config.yaml
model: "image classifier"
dataset: "retinal OCT scans (Kermany 2017)"
image_size: 32
horizontal_flip: true
drop_path: 0.1
layers: 6
residual_init: "scaled_by_depth"
optimizer: "muon"
muon_scale: "spectral"
nesterov: true
max_steps: 12800
warmup_steps: 640
adamw_weight_decay_other_params: 0
Rows from block 3 of a small image classifier, named by matrix and row number. Rows with one number belong to one neuron. Each number is 128 + 24 x the weight over its row's rms, rounded and kept within 0 to 255. All counts start at 0. Numbers have three digits each.
After each neuron's rows are labels from the 100 images, of 14848, where the neuron reaches its largest size: "top examples" is what is common among them. Only what is clearly more common there than usual is listed. The data: retinal OCT scans (Kermany 2017). In brackets: how many of the 100.
# u: gMLP up (value half) (model.blocks.3.mixer.u.weight, 576x384), inputs 220-274
# v: gMLP up (gate half) (model.blocks.3.mixer.v.weight, 576x384), inputs 220-274
# out: gMLP down (model.blocks.3.mixer.out.weight, 384x576, transposed), outputs 220-274

u.354:114138118140140133139126170107143145117126159134121090149108127102160144165144102127122112089076147191101158125154140105129113106139101185159116148139111143116106151
v.354:141101152105123114125128130156128110150137116097088139121108140129132168157133080060116149158156136138098099071145129104126108129140115103118133131171144103095135128
out.354:088088121119071148124121133159150155130061120106165139125099097107133137138149110071144153153136156151086111098141078151142115115143131178104159140176156087125136163
top examples: finding: choroidal neovascularization (75)

u.137:073099073141102144157108134099137133110124097132166133150123126153132157119103153135177097138132133105145104110118134132166154157174128127144114157146125169175146148
v.137:148102120125073147144143121080106165138151124150096137141144153155125086092150137195155100122140115153129129109138086106170129163143160104102133108112147133128135097
out.137:145159134092142117121151173110136146159137160089089096140122196155157137153086157127150119131148100148155156146137134161102128082135087129109109139073088180171090151
top examples: finding: diabetic macular edema (89)

u.464:124175111174111132155115160088095084145072166126167090097119080165071162114104136148160128121118106132096132124131110137111125139109143150136155125137115114128097139
v.464:122119147105157141158147168148107159132112131100118137134136175171133139094128115113154111113121169153179099138130143111159134084154126094128093126136091168095151123
out.464:131133192116114143138129118145131139154141153126127104108160118115107141140099125172128120193158156116156111172103105035125145143110120110135139117083140109104097141
top examples: finding: normal (78)

u.350:132139103110126140110133121156119137104141153083131109155157109141116127146091101087146098162179172121141126120150128142127151092155147148117103127160124115106088166
v.350:169097156138180091141110124091107110133203148110119106125107133099153127172151181120134138125100140111121108124109157110099134137165088125125150154117129112143143128
out.350:147144107071110099120100146114164061138096130065137163129152187114136128136145124131097166189133090114123146093135154120129127099137167121136101099119128092123146163
top examples: finding: diabetic macular edema (62)

u.150:097114133146157099120100153135152104126143140139171121104142119117126082110116121118106126141100162134144155120116095059136121122155101163078161123151133131095128130
v.150:099139102115106174065143117128149144167164130085158093115076165083109097123155144121135160120084152152172128186145165122110158127119114116087109193096143087110108132
out.150:142118103155116108142129135136152107125113122114073129137127144135132137138135152129135107081172116142091126125134096055128136083129152103125112128102126125134108143
top examples: finding: normal (84)

u.189:119122080135145144145117132132148157137093155147139136097141118142126158090112139139106127146110091110147149106108180159125132156141139111114127149154113153150102131
v.189:149135140113100133091112086067127088123144114085151140126117155146137132124107112117117128141151110128145138133116119152097141107081146120082115162117130153140101165
out.189:098114107103142095127157164121097114140154152121131107110126129139164123129115077171160109096139146116109157152138138161135119140151112170104114122126113143131126124
top examples: finding: diabetic macular edema (34)

u.453:154130161126148091121164113164113114133116129109122086182135142137121152133144133152182128160147156079170141183130081117153126119114160133149114095154119151120143128
v.453:132151139138106143124128122117120125149147139160141119128141108117155107097149126151165083140173118161127097120193144083158124178110174091082123150139110137120141110
out.453:110107124129127099132078118136154141132157140142133156139149088110153128072116089140155149143118147122105128135135152148131141143124077083111131125148053133090146146
top examples: finding: choroidal neovascularization (63)

u.119:096114123125139145108114135138170113124156149114130122124121089120145140128104119147100115082126170151112151122120133127105112144097103095142114100131152145162097098
v.119:153169136116173130158114146153112151136097085142135097125137121102104154145149101136106115128105126132080109134143125111116122101158101123137132117092112081092134125
out.119:154106182088082138128102126148149133118114145129144149114133102114073105157105162142124114126080153120183127124118084146176130138108163151100152132115183158149151108
top examples: finding: diabetic macular edema (40)

u.370:133094126101120131135105162108097139142119122098142118132130142090139175110152145114123133127153119096101141155132157140145124146107137096116120144152082149129155183
v.370:133126149158136142095165098120142080122103108174127131135143085110152146122140087112157116119165095106129146164152119138139106134155125111158139146107165116113128122
out.370:122128131120115083126068107108110135156078136122147130152142132133105145123139128115180115130107140122158138134113134207115108132148161102119120136117148116089132078
top examples: finding: choroidal neovascularization (60)

u.112:088106121125133127080118125112116128110089149104105147092181091081138134104133118145126127124125167161151098128083138139100086115099192163155152149143148130144113111
v.112:113136132115087107137145093114115141115168111135103134118150138130123070074138118172130151104151105127137125123147109113156098114147165102153116105143111172146144137
out.112:131144150171138090128151136127133156140144130160108150190113124122144106122112107088149124121102122122110105115133128166090121104104080129124121124143132106143126189
top examples: finding: diabetic macular edema (42)

u.301:082115161129138145122163121111135137130107123126127142117159120122132138085089150070092127129161143122117138120178130134147121114161120148140126136142138093097107121
v.301:092163108115140087151116125115105102098159104099088104140171136107125139105106105132131136125150146120143072096175138128142124151132154153136121108132133108104187122
out.301:121150135163116122122131165151122161106127131118121134135129111155147106077168099150112077074131131146129081136131122144106097119121130165153152133118135133116170169
top examples: finding: choroidal neovascularization (66)

u.387:122123103109101149083145111176185148116127088127088120107152149086128087154127141094135138106138119107122128133147151146139098130165137154121156141124122157117110113
v.387:134126154126102116126137107086121151111168145144086123129142150134129084101151105170149122136163082138151143101175109070130137134115157107106107124115115130133159102
out.387:132111133148155127128133139119122151151177137120118116151128139139109137120086137168138138151144154119125122135121095159134096128160084109119116113077095129129140120
top examples: finding: diabetic macular edema (29)

u.313:111098145139124140097109155170065113104082144129147090162148107159156177100145112172149121094098119158122152108134120145140159157139125138135116104112160100113135138
v.313:123128115133143118153117110087112107050136104134089153121108142128096121153156090137139135149106127151100098113149110132145134146144090116136124119147100135084142130
out.313:135168132128113125130121160159113080096167153117115101082063124101108154142083134090111132131099113112092100108110125093102131148146150126141143136128095125127139149
top examples: finding: choroidal neovascularization (68)

u.241:084107099158143110123137159134149138147142088112157134112140118149096126138125149131139183134086101110125105129100139122135108160100097116147186154067129062096091105
v.241:150131175102108133121137120095134164167161155143118141129107121135095081152168112166088099116122085135122154142152128106114135132132146120130124125155110171153121114
out.241:127146096129126158128115102110112127155159121125115146099127129100121142166123121162096084166107135119122110117133122123110101124120155147123088116141127122121086140
top examples: finding: diabetic macular edema (73)

u.535:153128177076128096112099154120118133141134128125153180103084142182134087079136138126154144103164115129095156116146117165163151091126149121142155129125111103173096154
v.535:147143120103148160149166097119149120085094094122144081103114112154113133093129144127128125100153119152120114126104117105137117127164115135140126097177117158107124151
out.535:112110138133131117125159059100132144090099086120156101110127086131111125068141136133141089073137140146171122109145121098158120139127156119136176096120145094086131171
top examples: finding: choroidal neovascularization (72)

u.472:130100150162159118136148115155118112172141181146158156101131125156139103159085130121152131137159136092109113158106122083076101153119074142109136108118116110151142096
v.472:145089092161114146106119136121089082143127090140144133142131128155116098110110155125170104099111137136138106112121122125090099112124170094123109181120085142112098136
out.472:057132140104113145131121107108132103145138149117106122147130124157152128065130153155088121105152102152100103135133118115112132148127147167140157148152118139076137169
top examples: finding: choroidal neovascularization (63)

u.359:174129087123154084155135130130114145118164171110098130097100133157151155156120154136094108120105160143161145125086112100163156124120133105077133128165143130185130148
v.359:126136172120107103116147161083127111181153164141096121149130131118147097143179122149100077117137054140131136112175105111114128143141156104122118117115149143156123130
out.359:187143130164087096141088107143154110180092113120141180116114145098104133110126131146157118055167135153096169132127112101103145109126086158156130105130133123088140140
top examples: finding: diabetic macular edema (59)

u.452:117102144121163086122110109152123105129139161136119121144101083137121144112128190155090140166137109136075127105149081129115138136163120141144085108120120137113093123
v.452:121115114137100117114155101133125166136134141158085127121079121135105096136159106174135115139177095134126117118145120103117116109144172126163090144152141193141127100
out.452:130122126169144116112136151109108114132125102115136148150172148117126130131102112099143174101149076160153120116092149158079108145128081083128125117129111172106095087
top examples: finding: normal (79)

u.164:135114153103132092135108145126141161177138141103151125153157151111128086151109144120129114126149139148073170102151148119116120139125099139145152107159134170120072108
v.164:123113119109154149159142169152122151140122072112130132099168155107128137110146131098093074109117108151177153153103094190126172121118096133108133108085112139153133135
out.164:119135101091119159128135153095148151089130147110137100036125118104148131083095148150097149150124095131166136116127119159160137128147109138105109188134162084133178126
top examples: finding: drusen (28)

u.445:141135124112137138112101145148094126119138125085135123139125126096151085127150135078155113126161140152139130096108143181119151128138135206147150148118109115172139108
v.445:110114127150132147131157126158140116125110157159126111144095102153141136141087133171110128179107105143091162138137121097143193114127158165125122154107131105124131119
out.445:153136149156066121127130109156126141129082102129153157141133149093138155083109148120123105099130147107123129152140088111164113131149138111119137132120126130108131167
top examples: finding: normal (91)

u.308:111130127160123136140143123133122137125125078147147141099150157121154137134099120135091091170136099171089098125090133114128123127090121152164126182164149140133127149
v.308:132123142146146129113141122137123129131120147093087166084099110130167135162122066166099120111122122151131133135149106179126118169169172124139095145105114165153151146
out.308:133129116131139154127150101132107123116160118174083085141111093090137133089069119126114135168153115113138147137110160139093115110126119144105131124147158113139164145
top examples: finding: choroidal neovascularization (65)

u.1:166128141138145103146170150118099155161152141118127145155121122134162101116130111122097120152124140146094092084109107142146102147112120106146153125114122159109123117
v.1:119127130131112143166143089091155143120100146123126109120119151123092120125135142154111189120117095165103121115153135127132128183149120160176154130147156116138159135
out.1:139141120150161137123093112107079121156152132116116128148092128142118161101139134147148108141120098136102137126113150130173153098168154143120123115139129148116147143
top examples: finding: normal (86)

u.43:106105074134126111161077131115126129135114136132123151138121141139128115151121166143139114112132146095116096094109084135146136124186123147116103163148121110154126080
v.43:127118134105147203118142129136133154090131128122143136157081113145124123106141102136163103132113118171114139143144086108140128120172115147112114147147120147103092155
out.43:173167143132151154136167156121127171155126127154157184147104125138114081123169133140152097114181153112129138143099110163112128115129128139155154140116165164145107114
top examples: finding: normal (89)

u.2:112161112119154131129093105124140181147153111098116138061163135069098167080142069141129092165144140114129128133145165160135107134113120111155099118094138159125120129
v.2:127127139122170106121119110088101136134108102119165158147126147111147132125076128166149145133152119156101135150132137137127099163086169143158097156103112130078160158
out.2:121122114138158135136132122148146125123093141089118083118115131183121109132146178120144139122121096137075160133129152100103117138094154141151155124130133166098095150
top examples: finding: choroidal neovascularization (59)

u.551:124083113119097159138155172131123137180141119115119162141112144110092149114122128069113139120150126133111103092156138108153142124138102104102094146147119107053074108
v.551:140158144158134142185093130086131116126078124140185118125126134155125136130125100115125106137119148120126128133095110117156119147124095104112130122110137171107117159
out.551:164083112079125113136132148110130154127092130107105093095146110118114132087095097110137121121131143101146119169133188105172137104104122088141144150102092140158159104
top examples: finding: normal (80)

u.525:109159151136120125105128143120114098131071118141135120096071129133113136178099106111147158141117135160117164168078184147176183102165119076140127078122108132129120146
v.525:151136140137089132156110144119122112180158041134152092091124121143122089099109099141132167100163108154126140086161125086130148196118157126143126131098129165099128072
out.525:079128137100098146119116117131111178092117136124077104124123109110206106167136135124118113095122132152131122087136169124111148106094164081112116137113144099115075123
top examples: finding: normal (80)

u.18:144119134102163094133125145150116145151150154166133115143124080132133130113124112130151087140149131107138115125092124137106125166101128112117084117154101093131098080
v.18:124138138135107177148124121118136126158128120173117127152124082116147115084152102164160081130188145148177127092144109068120119163118143106146142111124105177152152090
out.18:097135130148095126120114113142144137143107125095153098124102160153143113147166159092106111073100088084112151117137132141120111149090125137136123137106129110089138125
top examples: finding: choroidal neovascularization (68)

u.3:086136135123117107094153133129126126109133136130122095149141152150129110132192124150146072074120128128119116119118148119107091134098152124112085150141104130120142147
v.3:114091132114045148138105140105120141134157158146104106131070136113145103112151104135126079134155079116131118090169119110134132140138147096113103108138185139122146135
out.3:131125129165100126104131125145122185124112144141129105111095101105130130096092159087148139129116134120174148079122093162173129146150148116106112142165128139150130121
top examples: finding: diabetic macular edema (59)

u.438:127102144160170114130135109105139089137066133116121089090114096141160122139122126133112056154135120138144157152107137137133166075150151136161152142125115124150140134
v.438:152156128142103159128089125152112142116124144136158070097068112111131111154115068128132113122140133090106106159166123124131066130153157119114138110151142144149126143
out.438:130165117142097137112117149115102188162106101131061112117098110155114145085142106102154095127073120149155123181128179157072150111072148125118083097102146149126117090
top examples: finding: choroidal neovascularization (71)

u.423:100161171165157165093106114127118138118172080141119124162113147165141079157122144108174115117138077140138110124122125116119154112132140126132108161091116107170150131
v.423:107142146099148139155148116133112164131091121153110176131135099127108122112133114152106104128133133111131171102090114143081137140140113129125147100149128120137174152
out.423:137126136114164161130083146151133116121098115085129067103144119126128143155143140100093131115146095144142111100135139132125111144135171110089128128143149123101130111
top examples: finding: choroidal neovascularization (77)

u.566:114069127130098086140154098112098132133122164142117116138124103140130134116161171123137095125142141144132080098159062168122135110156119126107135125144102099117129137
v.566:130127143144115121097138118103134132166137186147143132144099109151111128094151110172142069131123071136155114116163128080147107141143141110109094129165131147171122140
out.566:128123110198124117115103191080116167132118100127089142147173158142128115125094114158137129104130105139131109150095136157119112085110075134165111078102129155110131083
top examples: finding: diabetic macular edema (63)

u.468:153140187142132147107121136148183107128162091122115119116128104131122125138133111137090166128161158100114157125099092143138118148142100156165160112114144100149130091
v.468:137130155155099175071131129113161090168101133127140127115122148141151124130132136140097155140167134099120095089116077089158111126156124127079085117129091112149155117
out.468:126129127125111097138101138098121151116147149144137130103147120094080104108079134134148158145170064144102128083128098110129127151135160115170116098122101123129142136
top examples: finding: choroidal neovascularization (69)

u.155:105155136166161108113109161091129082107107123140103125176101095105056165131140098089110105093144131117112160114129186143148091127127121152153089125160144107120108128
v.155:146131148108121105164122095141106173101165168134116132090069117125106150167141153145115132129125107155083076079128105152108104151098145110119130129137098143115110125
out.155:125126137085103132122111083115119183137142102152154100128115099121094109147101122140125094139105144072167116131117115156130103105129153168198148102177166144103089112
top examples: finding: normal (96)

u.497:148153155171122142130110121090106099137129143099122125155102125080106129141129116157105134125134172132142155110160162090150063135127126136100152088084113140148127148
v.497:145146116140105118146121118131122142138132117121123087109151120135138148116139116135131119124137154087116157130096102132094165137117147160141159159141128106108118130
out.497:139129082130125087128140134123097130127102133109115083113134095138122120059110110167096124101155113146112134168153145121122103153085132158135140095089136175156141138
top examples: finding: diabetic macular edema (36)

u.9:123121170142115154141123140132149147121112128099124141117107156135120144109127147115147134140116119083132117147131097143119144141148101112119123063134079139109149132
v.9:131115091150128145102097100117088111090181132126115113142121125166121119091118125130133142127098112142180140125167116123119142142109146157108153105140105185125133122
out.9:133156132127104082132170084100116104123090111106108162146094133145102162110160136196135106113159137103127134097127148149091079098107112098138179148089119103137122133
top examples: finding: choroidal neovascularization (79)

u.482:140153150148134122128138135128160160109144139138172146132100153122142150159114143108112095084124134139100155107104157101159141146097148145115133112122101075120119087
v.482:116111180145136114154093145153120112130133156131143111160102123103131115114098110057132110094118169126142099125131066110103105167108133113128122121132117096110122165
out.482:134166091095130118137154129073107131126097139113109113091126072102085106155145094175080119121089073131115089122129094124112162117101149127119148122160127118185118127
top examples: finding: choroidal neovascularization (59)

u.60:172107123098094144120144129123124128154139157123116139122150087136118125155174106102172152145148165086127126101130174136116129156161171125105125148144112103121130130
v.60:135138153130147114132106173094116150122140129116157129160159092144166159089103136168085136112094106115134122114135138052121111128101105071143115111126166209138117146
out.60:103118165140131078130112116112187149166136138123156109117107171084154067163093133107131112107143113107146132102129117131106093103101165146127118090123107140147158139
top examples: finding: choroidal neovascularization (64)

u.413:134114134153122132096144118113141114082112115181158163147171166119176127084111144161135140108126150129143102176111106115139115098100153143137138125119129117094129097
v.413:121154118155112180127124135105099144125122103136102116136141168137094081127156120134135120142099134150090129138139131176154126157109143107107160120101161151116140138
out.413:073141121140122143118119136139123155119133124163128176134143093120118135120095095138112159131140122150084115153119150138163128111137160141115155150139178151123099111
top examples: finding: diabetic macular edema (29)

u.435:150179125137165101121141093091117118165142154138077143139125145130119081166102137126112172158123135090102159141109125098143100158171123143149160145162132139100097117
v.435:188144109167152143159157127131126137128128105080154132108126128095112098121098083171153191133149115101121081124135092146097150131118122130123127143160100096120121150
out.435:146121131120111146128125189137157139128143120128126080127089115123083143155136132083090080126102079108085114129106137103122110114135125147149155115134097125141107150
top examples: finding: choroidal neovascularization (81)

u.106:135119112125119127059131118141136100162057156128146137116100147100097150177116118100129099115082100153114111074125152137142112123136141121135132136144133152139138125
v.106:160132149136133119093130112162123110099140125083166138105115139151117142119156108128180167057087133135095137115103112141133126114085132078140127087126133161111111130
out.106:129167107141095108129125114145138160116201116148197133074119086148130109105117137139097159129149119105168101129135126088115155088125101111106099061111105182114116089
top examples: finding: choroidal neovascularization (100)

u.174:115118143116158162144114147106151152144123150132138106120131128119112136130132114090160125093105101111156122149149132157096144073098148101145140102170093149129107130
v.174:111106147134119106122128137128110101135122147134106124111090157127129124088129169130167161099164110110090138132134115134102136138143134122141178105128151143161160115
out.174:129124100120143134133129092125150124135115133142129138149117116090120105148109099129129111126163120110128161126125086147125144154134159115115084111131114168117114114
top examples: finding: diabetic macular edema (80)

u.235:072100120149138137095085132103114101166125131087098140150094129157147118141146125136118143131129157131128118128127142127157122124140129085163088096129115137124147127
v.235:101131141136144117146127132072115120092142135147125099150110132173129151151136147108102127138116118113117122112159144115160171101110138154136096109097138129141126105
out.235:182141092114169127129147155139126110126102110149128148138149120133126134052113117138154156111122117141116120115110135169136109075101118117132120102146106128091089129
top examples: finding: choroidal neovascularization (91)

u.561:197153137121117152152107140116118120120135162185188150081162149116125152149148092126146098117140089149159114121178116081099156117121176138081130087158151098143142116
v.561:159117068119098150109154101137155143128135120141105178137120138163090083144157140144135176111092129177125127166149148154124163145134166148159146130069128121159104110
out.561:119165114120153094130132088077103092156123133135128114116093118147117148165135167148122124101142128140127120162120137100128091173174126139094153157110100138168144132
top examples: finding: normal (89)

u.31:134083135126120109140142107137164134134110115124169133120130191140091142121141103123124164099120126156133125084128119138132127140108125165118087112100152129097136167
v.31:179110143128132103132120143118095070132144164109162112094125127126124138175134144131151121143127144127138172163123106145100101133105138115140063099155064104126104112
out.31:137125127135144126128137110109102120096139122132152113120136125122109141157126126077150152072120140067099149111119186171115127137112131125119181122107119095103109116
top examples: finding: choroidal neovascularization (87)

u.548:128132112136123167145134121136126112133107135124137112130135111118076095119132092115148164103127204148134106119143119117145106131135120120099096123107158147133094154
v.548:133120141120153123103153089165114104114152104150116113141144157136144102140141125113135102096150085150158122122086104143099138084110128107118114119137189096133171084
out.548:146115198129130075117105099132133112128127119121138111151126125160123113133099142119106144101126186118103129149136137150092127148132159121113124109087104108123117155
top examples: finding: choroidal neovascularization (96)

u.142:094108136105157122142144130098110078122109115102148110164133133148114144075147134137126105136096119161128129145094092165133130175133105143136133115140105110107135150
v.142:153143140134137164131172116134143161092129131132120119130095157134093072132143126172120101093140134117137126092097096157142089153153146144135101086135124130120128148
out.142:141153169138096155130124121145100155159128150105114093189131138153147108134087145097105140120157082174108121125105163160140163125124103144131098144146114178128076103
top examples: finding: diabetic macular edema (28)

u.403:141143114143115132172142147083113134088189116152126127105117173141129103131108183066090148151135148120163140137112155127157101109134119153126120155112126107122133129
v.403:140091108139142116126148166130164116156139192133128153140131146155148124121158177129159092136164176176127109157127114135097126096105120145092134127165119148137112103
out.403:149121077119107131121154132093142084088147143159136160136105155135121166124101090117091122133125153130148175159121145094119147153092102134132147105086103119096129184
top examples: finding: choroidal neovascularization (77)

u.410:112161094126143151120145149131104163128179109131125149132098135127134104182121151119089146160112079114148119139077111116153098156134148096153150120159149131160146134
v.410:115107157145141099144141116184129098103175145164134145097115134123122119141143087088110087103118146092099145099146107104106130156121155142136122137105131114130069148
out.410:116117139105146084130125115175140159108184144144135136129125087171116107093157160171090098121149082141128123123133110123099136110118182142138140093117100151121135127
top examples: finding: normal (97)

u.319:158165112128133077168124111133125131119103162177115122102131134091137106162142098152123160156136152114126092136137149088116130119123094133138099134128072144119165144
v.319:083164138095155159147167130112154082123114134132119131107110129134113153133069120120127099105106121086180166115121122182138142102126094135150101150144136105088122123
out.319:131141119161148159123128076077119148124145136124126148129143109118130087116126132091073115199132155158155126075132148080123161163117115107147155182123164128102108135
top examples: finding: choroidal neovascularization (76)

u.455:107149146143123158092167119163131136101165130099162146111146148102157139102142127108139164159104151130134125145162137134082091167128136130099116137075145167171104156
v.455:125143142142121132107132112096100145164147143163111110113114124123117094116160105176145096138156108130141136094135118090174118113158190090123138120101145155109139122
out.455:101144058123142149128131134122113170117124140128107106106111115127162105135158115117132129108144121127159116119130142140138135114105121124088134119175082095139132135
top examples: finding: choroidal neovascularization (68)

u.172:101102122136107110111135118123131129079133166140136124106124084165110162134155153093118149204115121108110148137138153134104143150157117159131105184100127112134125130
v.172:128110124072143148098154132098109133122090083100103130154156116124133139135073165140129168097164123134156207105143093137165153158108116114149103118170120128109128129
out.172:123167172093185124143079187159155103102111093133134116174135165100155159106084113174100132131105134096149108143118126125108143134149101088103082175101166130130119125
top examples: finding: choroidal neovascularization (82)

u.369:119159131167092120095152175145084095120151119136136133139081146113121128177187112137166151090150162142138119098140069126132156144109127112115149143126123170111122086
v.369:097123139139154132098093138101109135102126121126118079146113122117139147129110109091123124078191133159121143133153099228121150129149129138127127153138173120111129153
out.369:134148134126107182124147090096165100119133117122085195163153084136124139113086164120142110115156119117112178110137143155144138137108137133164118167175113146131132126
top examples: finding: diabetic macular edema (29)

u.340:118143089121119163119126147102094129145136142058120146164097112154127145120143104125119125166115134134093124134124149102170106115143132125129079138162154146192146139
v.340:099157090099127124117124127151113152134149163127112122125155127132117099159169103132114121111129111130119152162189132119139084112196137128144128120137167146154112129
out.340:127163099107147144118159129124176159178119181130105133105158099132158154101112127111153082152133171135169135117104177140125136095154140135082112181158125139131125123
top examples: finding: diabetic macular edema (69)

u.342:157167115129142125119163077103148172122120141113129143097162125076163113101131162101110102164130095124129118130103122165195123083142150138099118119172147113118114099
v.342:174100147143090137140108124131132132086128134158173102077115148132105114095142095149152107122165088120117126098126153132130126143128122164143137131095136157169111078
out.342:115140099159099105127088170121124146112091102132099142149153139110113131099122064122170086121110132134148096104131134113133168151137119075111158133154123129134090160
top examples: finding: diabetic macular edema (48)

u.29:151141125150125089126140098124136133146126114102116165158152112106105153150140115116120097147107140129102127127110138110178126093090109088156170090132162159105135121
v.29:147159075098062123136200111166137150113142152111132161129147136116129154125110074125115139133130117151120126159145112167166095123173109097149136121107126109132158150
out.29:124198158115143117133127137085102135110099135148108137123112112139125135133122145138132087121156114129101141112129155145118087148147154174118097147128079167153100156
top examples: finding: normal (85)

u.13:099162071123144141115141141165125156147138146141105153106105132131087106164159101123123119166128112142114159097169122168095127132113127093126130138137093102103139146
v.13:150088096125102145085152193119121188140139109136137110134145133095134133131130131119116148113130138119134092101158133154118159125130099120097139089119109123176103162
out.13:148131109144137099129142133160159116095143130152149160083132149112131137147111079120105103067141147131178096139127121122093117183093099136127117086105171150137150115
top examples: finding: choroidal neovascularization (67)

u.35:109126111156127112129141128102127152159131127138165134150163184136081139116119126139155157138131152144105148111108140115129150127092080155104164098107098142092144076
v.35:117125132146134099112146152151140097138188130141118166106140147168138128114144135153168155123111159104118114104157116154120111128149128150115101161105136148139156137
out.35:117107142118170071128124107159124135120159168177116105099102174101134132101118100134138185115083147133139166075114116130091126099167125117088137082114121179099125144
top examples: finding: choroidal neovascularization (79)

u.295:162086134139110150130178105108111150142160154115100156133083133138152135150137139137133092116136124125139146085126137184154137109132161114101107141185134107135071105
v.295:094159168129105139102136114107138144163132161157124115115139116140100114113162099160130088141158073152136101102167132091156145137110128080142116120091157176134149115
out.295:119120145154128130129125159116102153181092119119147111122136149128125143088162123111120137116174110164148172179138163157153101113083113153113128161170130142146139112
top examples: finding: diabetic macular edema (74)

u.85:136141146125096122123134129154154162157111179162129086116103104120144120119162068126123100102152104121115144110129089141130091120123113142122108152153144184155152121
v.85:147149085149157121116151115125135141141122125161108107126128125130097099159166121122157162131156152178149130156124137127115143117173169123113187136098168174139124091
out.85:142097140117124149126117145150106121175119140141092095113164126137112151123133136112123086121101168081112106105147146076093131141137110159120138064151128126159140090
top examples: finding: choroidal neovascularization (59)

u.462:096130116125153135152104165125113152159122137131120117102118119140135159093164149107141119075115141121091162095129102134148120151101180127122081159130144144128140133
v.462:115159130138133165127108144080071120181172175134116136147144169112092087095162089151145118119157118136124115100177093115164119129130128072079123132107137143107130152
out.462:147142138155145076133090126094174147172100120100129095157134127135112118136114104101158122097165097119124096101114111127093134119117104132116127100133125140139147159
top examples: finding: diabetic macular edema (75)

u.390:110115158166113125101189140111150089093148125147119140125124165153141126168140131115089131132148093106137111181121136122167123131119081122100118125131174120166153140
v.390:117126167174070098103118145127121122101167168136120113190133099117134151130077088104106110169120127120179143100119095128184181114111128177094151138099095151102133114
out.390:196103125110112161133153116196127123102110132110140139143099080089127172122110125141127099114173154138136130177142154129111096118127139160117109138106146135143137169
top examples: finding: choroidal neovascularization (69)